Rows from block 3 of a small multi-label audio tagger, named by matrix and row number. Rows with one number belong to one channel. Each number is 128 + 32 x the weight over its row's rms, rounded and kept within 0 to 255. All counts start at 0. Numbers have three digits each. After the name is the row's rms in percent of the matrix's.
After each channel's rows are labels from the 100 clips, of 14976, where the channel reaches its highest value: "responds to" is what is common among them. Only what is clearly more common there than usual is listed. The data: read English sentences (LibriTTS-R).
# convs0: first width-7 conv (model.blocks.3.convs.0.weight, 288x288x7, each kernel summed), inputs 58-115
# convs1: second width-7 conv (model.blocks.3.convs.1.weight, 288x288x7, transposed, each kernel summed), outputs 58-115

convs0.139 098:140066127137174108042159136142136092123096122114107196113120064135156069057121093149126157114160148104106052119095162138091157173158093125135114085161159145165104117040121018
convs1.139 101:098147132130067134130114109167128147094155118095045116111158084122111112153083118195126123140134095161091165152122105155120165097102101163135110129142135131146141150087085090
responds to: the word "very"; the word "there"

convs0.263 087:194092172172144140190145157138140130155158074157145077102158142145135118109136103087089097128103155147119166078167116147168093128104094138207117115178146137144094118149098134
convs1.263 103:119135183141122154097169154108142122196143132142066114109100102108134183177162135188131080124125105055053132055174121081163156153116158133105118137070124149135141143105208104
responds to: text has "could"

convs0.191 104:113168092115153094130136091156135117156071141145132139133154163120175140080132121136107157165122114125098075145106132156166068066128170125210098212121136074171113122152142169
convs1.191 105:090120130130123131074156106126057083120121115177157098141073180113154168153095118132125136101103094123126082134113099159163145119185118117160166122094177122102180099111114150
responds to: voice: male

convs0.176 092:102121145071150090104131119105116090095110161095093146115085082126170073177178142129102087133118088105099122102112123103106120106092079126170143181144151173143098098119153162
convs1.176 096:089155093042102111169113100112149167070152155140162113158094154093130109088110108097117177126128166125172124113199108146142102137065122122112137181167129067130110150132082168
responds to: the word "never"; the word "not"

convs0.36 112:133130106092089123098148115146119123082131167135136122157112159118108105129125185144134163108147145138172130105122169081108122119130068105161185068098115087102172109101083123
convs1.36 139:114150115184122146105164080143112139098139199125142139134085151138128106145132106130136151126178073080148111064100126148121148136100045059123175100151045163146165112071049165
responds to: the word "was"; the word "we"

convs0.118 090:135099095153140105152122130097088074120125089120165159079148158139150164183149125112084119133172118107150071153098088097076091137080132216139138097125158109153160115150130167
convs1.118 105:171140148104099117128136101108101172104110152139136116114101101129091093114167131146080183126112112147099092111101096153164053147119110255163144160107131087150098143123079100
responds to: the word "more"

convs0.189 081:114147121113121167176147124135117114192124146122189146143133145113145082117122107120069082126133133110151131167159130146138125154114121164139142149126191109116204079159165130
convs1.189 105:139144153118180184115146145137141144081149161062156118176173107105099132106171088154162109138126135097181177145107121089129154128087056178115155130112165144143161136096143144
responds to: the word "not"

convs0.210 086:110107144131135132121124104134137132127069081116127117137166140128160144155080055123143140150139161125141089198127118083104065180114078137153137115147185069156128074139128101
convs1.210 100:124122149130177099183131124136172132060053069094125124226147114089101077097114058175136076163105141176143174127177136100141053115075167145170138074176138141099192124106095189
responds to: the word "have"; the word "her"

convs0.193 091:162077128143205100118142171031104108139112137157079120127109123142154132129056112160126163090089183134108094154148117155106112042134096125158113142114139083146116095122086088
convs1.193 106:115156092148122149149128154127119090082126121114078132158114098168132143159142119147152134177063160184088091123135137234153145101103150147136160126131165096087065147192172134
responds to: the word "you"

convs0.120 097:130117180143125126158106124115165128148079110098180136098118111133158147112157110127139137123116187129125110132115127099131173097108121116192109132126144093106146138145104153
convs1.120 103:153129122143136160114205141078092128121122113086102115101098144151097145099187175168109110153093109130212069123118145072141152133119128169135150142126112126109147112187125134
responds to: voice: male

convs0.21 117:121142102136202084136137113109140161114126136170140078102102230151170138161126089116101178111114097048178098130085131112126185105147091144113112139105124123125167148145146133
convs1.21 131:162167078141113131125085127142129117127117143092114133077151156119083152131142127098109150196135150185153114106165111159128101115169182105083100110120111151142147133107146135
responds to: the word "which"

convs0.71 090:108133159125133120153127132104155126102123194074108084188149181138127087197145161113081181134139124096152221074136201155148109139130083095157130123136159105121141085112129093
convs1.71 097:094143146102147142161144117187127164152060142128159103055142167106129084147131166125174123097124106148077156152183172127157212116084133137147147067104138189152155113106102094
responds to: the word "but"; the word "put"

convs0.68 101:114086097126093094166119124076145131088090129088124134106090140115125110141099099163075166149102144130128126115139071121128092106144166117154135141120134174191120079092102103
convs1.68 088:188121116111146163185150122146155104151160131090163067125148142149125132161148137137093135127167109140145086117177103109096112122158128111133137156090153133127167134135118205
responds to: the word "with"

convs0.183 094:156073107102100071134116126197120093141155118136173108125164109132115087138087103135155154129136137111106103125143120114133124132135146164161113076161199108117230141117139128
convs1.183 101:136113132157136168143135136122099125154140100102180113097100148149174086077106095130109124115136119041150151142119135100079100192155091156075191130084102146099109092128125099
responds to: the word "he"

convs0.89 101:129081137105122124141097056092128118105089168069076143134095184111127136118112107107121058121148128140141086126128110127143108122110093255132131094201140153106136183128080164
convs1.89 110:168104120137118099083100158110065146096103153163108166074133148148168095120094087167105092156124128134129165071116104179205139162123116211109111120075135155158167117130115168
responds to: the word "for"; the word "from"

convs0.254 099:153139130089132084142178128105144151112131150122113100138188113165135135133206154137090168083172115115094105110090156119149144149099141103109081105166126210098181106119128142
convs1.254 123:114114179125128124116124101057182110164125057113105124178143105122161106137123167071056125144109153099079109146069205146133121162141139075148139074121109099134129099130169153
responds to: the word "replied"

convs0.124 103:159130140115138168170119099062134070132117115103132134124133118130137110113100109085034161143116109148077105129115163123173189125147124116132123109186132135179124082106145128
convs1.124 104:144149069147146154128100161175079151108071137089143098084102108156116154155134059145137077124063138211101127186076187150177133147143105057060096136137177164091122090158142094
responds to: the word "have"

convs0.239 098:116137166128125154135146122111114112083141146098075119120132136168131152141112142130104087100182152154141149131175105125104143148115176116049103119106117120136157129096111129
convs1.239 112:133107123079147172154136163107169131114086088142073103135083095135101079104160142103142114100120134121120125131128164128098108096095119121104106111131103139103069255147132127
responds to: the word "think"

convs0.66 102:149148102089127094097166130106115150124121183132076178117110147148171136117116104150126127138134085063112130139104110166115111085200128086137141121096099131112128185083135146
convs1.66 110:142132090148086120086148082112132130099116154085070107080132067066085121167163158112139156154120116113105138095152123169118098139094145111139124153172088154166098112088137134
responds to: the word "the"

convs0.148 092:138121089127119083147110112167077131162187195087132180146139123142195137108175167160071122073130097117189216157139132183097103131106082122099168115123170073112162124091049136
convs1.148 107:107111120112133104123166109168162117118146172078103124140069113076131102066150109141106159098181120139114159032197099124075145134154138207139156185124102168129173121103081126
responds to: the word "with"

convs0.55 121:134127172153131123148126154076161118096070113115149171154171144171141117106105097110135125173121089140138134103167175081128144142134114073160140113092126129127130142092119127
convs1.55 110:153127164128137104142075082074145096138094132134145170156140141133120137127133094178158066143144107115133130199168130150102120155128148149128125104089117126064124102101111113
responds to: the word "he"

convs0.255 096:088121101082140201116137147124105153183143107123145137199119068131200137139129134172173166105160192092077100111120124116130129135059082125116111147157155091104171127106228131
convs1.255 115:106084127130142132081130136079140110104181105114086170152139150135094064129163116210121145109208177086088124068139054085198119167116105192148182098113122117136128130128091151
responds to: the word "up"; the word "looked"; the word "at"

convs0.104 101:111129134174124119154134139173124129160112117133063107138145164173109131058157116093086076094154102113186065112155128082104148078158107137130141134108096074106104094115076090
convs1.104 105:073170126138100103123143088108135092120110129144122106124147086146086114093180113094122149140100082086113095127103113182124113135137105139130085096118133105126126094070144173
responds to: voice: male; the word "not"

convs0.99 110:151085116135120104077096144115116182127126093133119121142096150127114108056132155132111108137124076123135147177173141133117207148135098169106097121103073091132126085151118182
convs1.99 111:130080126129105083128161160043145138140105127071109144139152163152112130108155139077155174120151122098150154064130088113122127155180104133147089104087119131128116122173097048
responds to: the word "said"; the word "he"

convs0.242 097:104147110096085132107114107154114152095102070150067149109100125124121117125133147151174103141141122100149065129116090107105129078106094099202145127127141146128145111125145146
convs1.242 145:119152144085100117130108175150085132136144081194136184181125129095123143135184131063128125137163132111192053141078121106142128118117109127118128119123102176123136090127122074
responds to: the word "be"

convs0.206 107:144112117152177136106161198098165170118103095093140148134138158109165079119151089126140092115120136141174141117154182131155191109155162104113121139149101164104098151127087068
convs1.206 105:082088126130159128128093175091123175085153099040152104132150146088109103096116038140089172136166132160145129078138156107135122099134179078148125160094176090121117131148123061
responds to: the word "you"

convs0.150 100:147147132129138151166130209092092209057111116091107092126141136079166115127140130114142128069125125108108146141111185155107141121073166139120164113147137143089061089151145082
convs1.150 105:140167133095108171122122180131135169106118102167130170130125137110118171136160094154103163131167109147138177102132164167195086135202164124111133117043180103103108104156087109
responds to: the word "you"

convs0.180 084:087122092091189110092119086222157076146088065152141155110103112178111145155109072179147132146131134096131059039137099107173207100145158145188136084095105060096125164114135115
convs1.180 103:100138138102141097093093137122056130072101131082159139134115076172137118107133108130119124156135120111129218071135098133108104078070096079099116147137151059124165181134130140
responds to: the word "to"; the word "be"

convs0.84 092:132067115115172107132193118120119125113115123101124097115118063156150129161129112104181074135131090168159068146108120094165067152146071225086092136111155087068170187081144080
convs1.84 100:125096111092138106116120121156164135103126132189133133141123132090100133132048150153178107154152170054107114145115115129185092125157090101144156056117092152172110089093108081
responds to: voice: male

convs0.29 112:150141137183081155159116110120153176114145135179056113092134127123118097138174104135140156092065123138100130160152124149149129122199138082172138120100156125129108181109122119
convs1.29 095:092161085130066093118110157106088120112219098140088080070080113075181105181172085044137132143111065120113089125150118087114138154104176157115163131146169138160115098122177153
responds to: the word "they"

convs0.192 102:145180153118154063179124130143082100153170103123132072150216092097159110114089120192103121113131127084113125135097210103137161135118122091105116163134144126142141089092168157
convs1.192 098:086172129125125111137111096137201164155107111124165090093122139149112122150157098104063073142134111134202161134161122083118103069187115121132150132105121132108159114126157121
responds to: the word "something"

convs0.225 100:130131145150140115193118151152135124124142010153156100147115129107099105136101143142149150079127127114172106175114126144099045181107129171176088166088129135124084111181090102
convs1.225 114:131121138111140124105125115131149094129107010138110154136096141103147097167132210118129134128087096187163131164172100198093089119126094142196144135163135065150141093114125105
responds to: the word "that"; the word "me"

convs0.82 112:148096128159134143139145062185112130134153141127128114128159117131116139122132131173109188095124136105096206164124128129117203096176102080168098140101146114067108095105109098
convs1.82 110:060098107078118067103120129182063089147127093143171127172067125108128138123104121201109148123185087126082141128128081146111122123076127110158102113116177129129146091077110197
responds to: the word "with"; the word "her"

convs0.81 091:128148126117077144164151141133112162114092092045102091114147127116148151095124104080152139143091161118126205111080207119126156139072103084124145147118138179096111104078066085
convs1.81 109:173167075114108092162181107110120161122111156121138151056129120158096155135134093148171170136146142091206124066156119126163101143132156147090074096114137112149152101110167127
responds to: the word "go"

convs0.34 106:071140135129141141090118118116191068170129159156099089105076178131120047126120117105195108106145133150164182142070093164116105148175079188103092069111148100112186167110119090
convs1.34 107:113137168105053173112127093116117077144118090064080173121105132118095113131117159133124118159116100118102097111133099103123130099102122071137073089082159143117150129075134126
responds to: the word "think"

convs0.279 096:105198131122161135121111106133110147092082117083149123105100142108118115151112113101106072155100141154071138126106085105155138094092143102125130039120121106127125121128166113
convs1.279 114:177138132147110139088144134133145137146102178139100128103129152108068180091125159120143125122138129156122155148142064138181125105088130089163091147124116173196128093126095177
responds to: the word "cried"

convs0.244 107:148123073142162140110159105069092132139145108138153158104126155088148076126107118104167115078173098110159124078162114091157132107093089150122115174128115154167118096056067092
convs1.244 114:132195089123124124165162119103121152126096105079086101121076132091142125117091122128125126150171108189148145154188168130138077139127128097115139130105144087124137141125121101
responds to: the word "not"

convs0.131 088:126089161120072170160121125105089140175117110135116074175172118117171142095119164166102132145098160144131146132104127081143112169134129155138099117139135156086117080103163111
convs1.131 094:127120110097117116148125132144137153099205063106147094105181128125113095089117080082140145073128122101155103124144133075130165146099194142131138075124098132140117125139196129
responds to: the word "little"; the word "she"

convs0.95 097:088078083121131148155110075113130135184111133154104146124133114118152136195180137044120164138123127157121089142103105135146104114135137140177076187146117023170102141140081138
convs1.95 101:115123106093128169138142173121154111183084137030122108157140105157117133095205153143113154107117142125149065091119116146048080115138096136105090096105134141071198137162111117
responds to: the word "again"

convs0.126 101:128102133099108057069116084155117150114082135115115141087145135099117122113101092071134066195129093133082071124112161121117042162108130163104215094130128111113138092104091134
convs1.126 109:121099177140128139144116128168121128138134117110124093130121133114130110109144093156109130124128146137105102119183117148178199163100119076100103161175136110239128123157128135
responds to: the word "i"; voice: female