Rows from block 7, named by matrix and row number. Rows with one number belong to one channel. Each number is 200 + 40 x the weight over its row's rms, rounded and kept within 0 to 999. All counts start at 0. After the name is the row's rms in percent of the matrix's.
# convs0: first width-7 conv (model.blocks.7.convs.0.weight, 432x432x7), inputs 216-233, a 7 kernel for each
# convs1: second width-7 conv (model.blocks.7.convs.1.weight, 432x432x7, transposed), outputs 216-233, a 7 kernel for each
convs0.55,101,290,248,191,166,239,217,183,237,274,283,253,198,136,214,197,180,190,230,199,180,200,135,169,203,213,194,212,189,140,198,227,229,200,144,63,233,223,253,218,227,193,127,165,181,204,143,97,146,182,132,133,202,222,212,183,209,140,166,220,283,273,246,180,140,100,146,145,101,151,229,153,156,133,191,180,223,196,144,148,172,181,152,162,200,203,230,254,214,217,266,239,289,258,217,170,149,125,146,193,165,172,135,158,208,245,243,206,209,174,217,183,163,248,179,185,190,181,173,220,231,189,170,177,148,155,190
convs0.56,098,129,113,179,267,278,198,181,183,159,201,187,209,229,133,164,247,263,245,231,199,166,175,151,170,225,279,209,155,152,200,238,220,160,158,231,222,205,184,198,193,207,233,215,169,200,224,207,233,212,166,206,257,238,188,188,255,290,225,176,167,219,177,124,147,152,165,209,196,197,216,192,226,199,144,148,203,168,198,191,177,202,215,192,198,150,222,262,271,256,229,228,164,129,155,190,238,281,202,207,202,219,202,106,129,167,180,194,215,210,243,233,213,206,193,178,163,153,169,172,160,153,132,182,187,193,247
convs0.57,099,207,215,215,193,217,225,140,174,201,175,192,172,199,220,214,259,289,300,229,167,148,193,176,196,229,196,210,216,226,187,148,194,172,194,197,122,103,142,196,238,243,300,212,168,208,213,239,215,142,182,121,121,202,204,181,182,149,172,184,192,214,171,129,257,270,206,202,197,233,201,172,159,150,196,203,219,240,292,221,232,204,222,189,132,237,210,198,244,209,166,176,192,189,165,202,190,193,220,180,256,236,199,206,219,195,214,208,202,240,245,232,204,171,191,210,177,186,237,225,107,178,208,209,187,162,168
convs0.58,100,219,228,227,191,160,176,221,218,259,262,211,228,163,159,257,261,204,215,205,211,192,194,218,213,263,210,176,210,136,134,165,155,172,232,203,208,211,150,172,214,225,221,155,222,236,164,197,218,194,198,167,133,172,234,242,240,154,246,240,226,215,203,220,161,189,207,171,120,176,249,213,211,203,246,224,197,207,237,160,149,119,205,188,169,217,133,151,165,152,135,201,239,176,180,197,182,181,245,256,212,178,205,227,217,217,222,162,161,204,164,166,242,254,238,258,265,200,216,239,209,214,207,238,305,266,180
convs0.59,100,332,287,162,175,215,194,194,120,129,213,238,200,226,245,189,177,261,271,188,180,124,166,188,171,197,206,207,168,185,200,163,149,197,226,187,212,167,156,184,209,169,181,158,220,208,224,230,257,165,240,223,192,178,154,142,131,283,201,209,251,215,178,176,138,224,250,223,161,193,250,172,189,218,282,236,208,166,159,145,162,139,159,190,243,202,276,268,218,195,232,225,215,190,122,163,182,183,219,169,209,212,208,209,250,272,146,165,198,210,212,239,189,196,192,132,163,249,231,173,246,214,155,135,106,151,191
convs0.60,103,185,237,191,140,140,174,174,170,241,249,156,156,183,172,181,192,252,248,233,207,181,266,242,175,180,191,171,169,183,161,185,187,232,216,209,182,180,190,212,210,166,198,113,149,250,190,152,203,219,223,208,197,184,195,179,187,215,216,205,165,161,199,213,210,200,154,185,213,195,187,240,248,208,192,242,237,170,227,214,215,170,162,199,140,213,202,156,150,197,274,289,208,188,172,213,190,168,181,200,197,195,179,206,225,220,318,248,226,207,205,204,199,233,306,246,160,181,184,176,215,216,200,201,153,126,141
convs1.55,101,171,202,214,211,226,236,263,149,138,130,158,174,187,177,203,174,131,134,125,167,164,230,222,192,205,222,193,168,226,229,243,241,235,204,186,259,235,182,162,134,138,156,162,165,150,113,130,181,242,295,273,270,245,226,269,284,201,190,218,230,203,169,138,170,119,129,149,156,185,218,238,218,157,190,205,210,222,156,206,219,198,211,230,243,129,96,97,115,140,147,129,206,182,197,235,261,272,278,165,130,93,91,118,117,91,244,243,291,321,269,188,145,170,163,205,221,221,189,187,192,202,224,236,217,170,138
convs1.56,105,197,199,194,176,159,155,135,135,191,192,178,220,229,216,78,102,150,180,179,182,204,193,218,193,183,145,150,180,294,228,241,249,247,221,189,151,145,146,145,177,187,185,193,187,187,201,206,227,212,265,248,237,214,223,218,210,240,230,213,198,179,152,127,187,196,240,258,258,217,178,211,228,175,143,157,202,231,178,203,213,216,174,206,236,224,270,317,307,261,251,264,174,197,168,144,165,196,208,168,183,210,226,242,221,208,249,233,197,181,179,163,169,161,188,225,242,265,250,212,120,180,196,194,183,187,170
convs1.57,101,242,220,215,208,194,186,178,218,199,193,169,164,182,228,182,154,153,138,134,136,154,280,256,243,244,214,161,146,224,195,172,204,223,190,166,194,194,189,253,247,213,231,299,312,295,262,242,202,195,201,218,222,219,168,110,99,256,228,199,164,157,198,246,158,182,187,171,141,183,239,230,236,193,186,194,181,184,122,141,148,206,271,292,293,172,180,204,198,164,122,113,231,212,212,174,146,159,147,253,195,180,183,198,190,185,164,198,226,205,137,121,127,179,182,182,188,202,222,237,151,142,150,160,204,222,157
convs1.58,096,176,185,218,245,240,265,292,274,263,247,245,257,245,214,174,182,175,193,189,192,236,286,283,247,208,208,194,187,184,198,192,187,194,188,157,203,201,169,156,149,166,178,208,222,229,231,253,256,191,202,196,227,289,260,150,89,227,259,293,286,290,305,271,226,195,217,242,230,223,241,235,207,169,162,176,143,148,199,215,187,150,135,178,216,201,186,195,212,192,182,230,251,229,250,232,158,144,160,223,243,263,248,254,261,235,132,131,127,186,203,190,203,173,177,169,165,125,129,163,147,177,218,213,194,231,244
convs1.59,094,170,185,181,212,214,186,219,181,184,177,164,179,193,151,266,252,250,223,198,203,239,216,264,235,195,157,159,172,143,69,106,154,140,130,152,167,153,176,201,197,180,158,159,145,187,188,152,154,106,206,217,222,225,219,238,272,248,216,155,158,162,155,182,186,199,206,213,223,213,201,207,205,175,170,248,271,261,146,200,218,202,215,232,196,219,219,235,250,216,167,207,286,272,205,183,192,169,167,168,194,212,218,213,235,247,177,182,167,129,153,194,194,211,199,173,132,159,195,177,212,184,210,228,216,195,211
convs1.60,102,180,196,207,164,149,191,212,196,195,181,197,224,196,144,187,220,208,206,200,251,227,216,195,186,207,197,169,143,237,191,229,227,238,242,241,205,255,277,276,195,135,208,157,149,129,102,120,169,185,207,238,235,203,183,184,171,142,173,185,182,148,180,226,234,282,323,322,262,212,217,196,195,173,235,224,214,203,163,127,120,172,215,278,275,233,215,171,147,162,156,163,228,248,207,166,188,220,202,115,142,129,117,132,138,194,166,208,222,192,180,202,211,178,235,219,200,203,179,128,194,223,208,222,246,227,222