From a checkpoint of a small multi-label audio tagger.
Model: norm groupnorm, activation celu, depths [2, 4, 4], widths [192, 288, 432].
Rows from block 6 of a small multi-label audio tagger, named by matrix and row number. Rows with one number belong to one channel. Each number is 500 + 50 x the weight over its row's rms, rounded and kept within 0 to 999. All counts start at 0. Numbers have three digits each.
After each channel's rows are labels from the 100 clips, of 14976, where the channel reaches its highest value: "loudest band" is the band of the loudest frequency at the time of the peak. Only what is clearly more common there than usual is listed. The data: read English sentences (LibriTTS-R).
# convs0: first width-7 conv, stride 2 (model.blocks.6.convs.0.weight, 432x288x7, each kernel summed), inputs 144-215
# convs1: second width-7 conv (model.blocks.6.convs.1.weight, 432x432x7, transposed, each kernel summed), outputs 174-260

convs0.65:562548504547494491598532548506487503576647587439596505459499467500553476533550554529492606535501511478527503475439512547439488588495497444524462476442506487471476537538436482469459481475487448568452490474438497510492
convs1.65:457463472497490605568479571445457547470537495510478572508516536462500445592572516515551569565525437470443481571482510456545512510544449517422512478491554557414504531458521524544524445493506472548493528567472467520480530544584435444552565559650597493505600558457
loudest band: 500 to 1000 Hz

convs0.87:514451527544452516524538439443507450382513498512516467492510494457474501584538449588416507504548418517548491400472486512542483518522463483544487501519471484535534502544512560523527464395462515542427493480608433496463
convs1.87:502509494502490477505604563438430598409509545472495434519511478523518431531523487508493586582460469507480456514505604478457476493460478587412439509520539472479464549476449521559499536427449426443532496451483513532508479580522480586511398471568507547487430490516
loudest band: 4000 to 8000 Hz

convs0.401:578507421387507542548517413539539490544493560451447462507462493403511482434569582527451545402406468534508462533489553516466501571465391521513465502470516426497483495462582438506525479585443442463436461544432478455458
convs1.401:475382369466527400504404562467444568484495439481463451500508441526515512510517424568522508455450488409513498546523422440566575538497440555480492515543487536493553540484451517515567523469530551498463487468568480460552521562448522486518560495572550402455462587487
loudest band: 500 to 1000 Hz

convs0.82:449525584545492461520492498460486515499490486512429506396422448539500452399484572460488454430418492503422459462462522595432436454527368508513544456406529468578541579491466463432578456514528566572460455439541551446533
convs1.82:539468423487401572424555506412485535450472495437372484563463544489481479577473494530526496507477371449453630502534448491489560396432490464452481553585491373522486554464459587423471471561541467487425465437540404556554510507496527408471519450405553615488554544500
loudest band: 250 to 500 Hz

convs0.347:479581534494539520429588467567414561478473510456522435501484468497534444494458536569528425493492470403479510405536500570502509512483610547427497469581566562473566561610514530459449594501429487592539465480557470529535
convs1.347:468481464512410440437526584520516525472477547395537469541515488544582524428446529497501520452477418507435585466422451562476515510521524502532419515510511442434510490519489445476446524535449474418528508529511491470436593517557476513442444501500455627501494485475
loudest band: 250 to 500 Hz

convs0.249:611491518467470430539462399446491480500486451549508602458563481491525540608517437491481488564482442492493562481526489565502363435565541404495574407520506470509467489505455488530489532507427610418488559487625573481515
convs1.249:478513441472551508460429532591460511530491483455565514450537609429606544532587543474540505342516469573519399491524456435472449478473469513502477461506476467492437443479423546563427487557398429535521471491482551539578494480408528472485571486418461513503485477486
loudest band: 4000 to 8000 Hz

convs0.13:532516516631428520496469495498496547520434513592477447490526453550515505489626445492522461512545452448472423488472482539496485530580506494449467560605402543557505559486522513546480545501540432477527497546400466591489
convs1.13:562446482584513479433477522492521483519456517405493407442501471465546532510509488436483459491475457449468424530503484465449452432416494529472438492491441540488465456549507497551502499514370486548459438470555472421580498434477508495547412414447596457470421493467
loudest band: 500 to 1000 Hz

convs0.389:460485419475477339463574518462473549496447521474503553528461471374455589565476608466451506507562534478531443472580480498517591473576561458509537523516407583387520514528611502519491557549488474445537467474517552515466
convs1.389:496567630526487533483522465527517480469469578496546450483515626475468491487508496559538569457622601549473516596518406520549542470648582579504530460562516488497525469472542522541618482501548576477533461448381564480465421461507524442487522478441480500493481460478
loudest band: 250 to 500 Hz

convs0.234:533550475612535509506430519479438574412443499420461508535512456489443435514444465529547552423527517504534534495433497434359514413490508557504509414358412458462526569600478518482520445578449554483621411557499494505503
convs1.234:511489520558447596422517541477530472492509515517549527517475442499517443492550470453543556572553463496583422504446585530493506499583501497496481553550483494537440461502525476374451501452427557442509546548584430454562523510407565541508567545392436550545461617491
loudest band: 250 to 500 Hz

convs0.217:500495566472498490511446573455497447508522522474532559528466512490508436588549469469507553458484520474506504507507516460503520456486497506434539490494524508576498453467532546495465524489443418468494520439534578494438
convs1.217:518573432519460502464480422464576447514444451458437446504497510559491531445461498466463433476519476541468491510513466447499514482524484499581558528452533483462463484473554501482435374577514516475523503484522484460489436524514492486521507453541457502546599580474
loudest band: 250 to 500 Hz

convs0.128:534401518482513599440446527457511501461552474443454482429486512454485522476502595502528447527590444433506465470502474423509509532427493445478498524453418514597440489578498447499484449492422552512598435506534528585470
convs1.128:489435471540438547529578556545501523494486490488407472566589484558513510562517520515505560475435462490495439529465434430445491482461503479541457537521553416562467525488457488531545621468482565461402490543379478532503521526550447504517437495492540511485474493543
loudest band: 250 to 500 Hz

convs0.67:550507476366475585514504534541520478550512567499557564537450461374561568468521476443544442473499520534478415513499494473461547460495492360595578514555447452495499530564482568493524544440493489569499518405456526448493
convs1.67:397507581526474557518461508450485444527473458458479410538519412529590516600504451489468515411489484492495478559449492546492428535490575528510468459497524392415530459462398537528465497513505485493527462538465511568511518544459493522456456539577463529492600552516
loudest band: 4000 to 8000 Hz

convs0.274:514426454459504552496536499506482496449446521497485492479466426431485459485471519573481555590515454547535568529485499430362426478558552464547622496480530522477443491531484580456513510484436570467551539523556604536456
convs1.274:510462523525438515519509510533491490378476463495392397478489513436460534622457467443498489557412587540439566442529462472533442544490493440539495509567448563520409553560589446541522588441509474502470565453526504487519495511444435502519534552492506464522438475433
loudest band: 250 to 500 Hz

convs0.324:580465444485474594437430524506426530454527468559486589516474536472493401501472508399553505460508514485488537459511558464518547474471461487483439461525487499498483448461454483474489520469557510532465575581421466432402
convs1.324:457469489529476471511462618477506504493442516518489497475485496531541580512566510503417494513464376478523510614509531449536584530603448489480591503444493596486483457472460502534535563445486518502499432472499523551541515505516458531569527504470427471499556510544
loudest band: 4000 to 8000 Hz

convs0.402:542504494506416492470508522403554526541493466459548495495561441499498459533502539576528479468467490550608476451447484566543515498495439466494484636530497536488527433468488542565447497373402541565488510492551460533431
convs1.402:559522546555502511502523491611536488526521516607457501564504504458396437527500466560549421492551480524497499550456529558443366484541603481458485502576531556432621533481522529444562523447490384490611441492505550531448582532391494467399524516513471610490458528561
loudest band: 250 to 500 Hz

convs0.396:485472469509443508596503503536454431503456525431556532533647505441501437487479494471530492474420474484487490513509463433457478679473499430530457531477476622452506381470516585548559468555442528415512509479486518482525
convs1.396:577429553446482485505500493435459500543396480557563476422436560462426408521561525483524448546507529459478462563460477468495557515483393559554517495497454525480527505483473458529446436483541436496475525441476514529508475428487573467527473508554445505553594555397
loudest band: 250 to 500 Hz

convs0.7:451469426450406532460411467356495500572390412424462476505514463406515514446539524478520471561620559510445418443528485433499507410505535433433559462468491506438449509483503546536510429434539443414530495468557514468536
convs1.7:429458555505475549377500523514552416594476546503454512499562527513629441433469405450499452423548461460419565539587447505503445445554472575492518505505481584482381545500446561473426427432447507418437449552472513455473448469412515444529432498447532484488447462506
loudest band: 250 to 500 Hz

convs0.290:591554451599565450493481509485513486482469475446496493382454494468519471504446501468509423493620555503513529518477471383498475566515420501566459532527535419522444397522564454475484461531475511604482531565479514531455
convs1.290:525497495477456577478483482519592435496528526510511524550489466576474523443481526454486525506520456516445405531494504503519444514502488538490514518521556519505490520443478442429455500481442429571458522497502467453452456507486474532461472482490454430494483471443
loudest band: 4000 to 8000 Hz

convs0.334:493492494440465445547437498501495484473502512473589484552573521506413512481390406544454502475507422487428584460536568510550478345545548461502497401486446547502518463433497532536496526473502481496521560518516482523427
convs1.334:511570516467425442560505475531563525473570519489479495414519597513526552478493541564608489455477561510540485491474486486508426506573496533497546524339524490475492561553522472515475548523498506545574491477418422540494561566470499477453510495472471481538499479569
loudest band: 2000 to 4000 Hz

convs0.117:620487487483505523558515513509457549492547477459549375500546549373480400608418480510473488621459558482564528525563448576500521526410367505547438420477533470466542412438504484527437544422546549454447444476502470564448
convs1.117:457496558530497592463537429539438574563487519518509570507453528538605491492516469442515535509475487509442504510556456485566612514476423577507475594613542551509512557407563474572527569421403465554571575516567469566436465494530416478470445478467386554514455492481
loudest band: 500 to 1000 Hz

convs0.352:406520573595520561551427454462471514495490518498487492499497664484488501492546468611536480505509485531491462439540516428545551416469412486413500467464552592440546409473482570496534489402495448515439536434492451553463
convs1.352:526486445552536504457501503443440509399533516401513468533463549546498459494521602589452513458500518458477576521463537451439395445466538421444505510501465499487468512488456402457517543399433491509488424516461523463457501526536490441478505487502586552508570458487
loudest band: 4000 to 8000 Hz

convs0.97:556467506547558430467524525571525457495551475597555487563568540374457522457493521503418502487547572430448506529455485586520473484517483441544498514514498516444516438393468482531473548546470574428474582518507501469433
convs1.97:566483584521528529489493476471434505448390601549454543483500504554517525413566396521478535559549469539485561464431453522474537438430470477505437516445479490496498490460437510384451460446553438470479549495597451496481504553555541456510580495597602414605505480497
loudest band: 250 to 500 Hz

convs0.302:448507471525470546464534427518546471513590517581406466545493458439587487562488467478469455461493469462550540451495540552511494449497510454514515495550509473472582525574509560561474536542466523411531546530548503453545
convs1.302:529481500400554469523429430548484543488486497489554564556488509591429447483474471418467475566528473519450495523465527609450517404542527460500481504411380445423426449511598511519503478574474520460509527511520483574525444468537526508581567492510505505541536551447
loudest band: 250 to 500 Hz

convs0.342:447473539493405478507479545459473480405465485474469455554545452441500567548594491565458574510616478541460502466498528439576534580407573506540465397458526489565507616491495526559482599451510494490490494462527397539476
convs1.342:481468524457430540534586491557510529530439498441437468455549505586510501425453432510477444481530378514572496512493559431418526474522576421464528570520538472454532534570476501501460494408449443530514524526533523443507461502541571553491518522476466444528421461465
loudest band: 4000 to 8000 Hz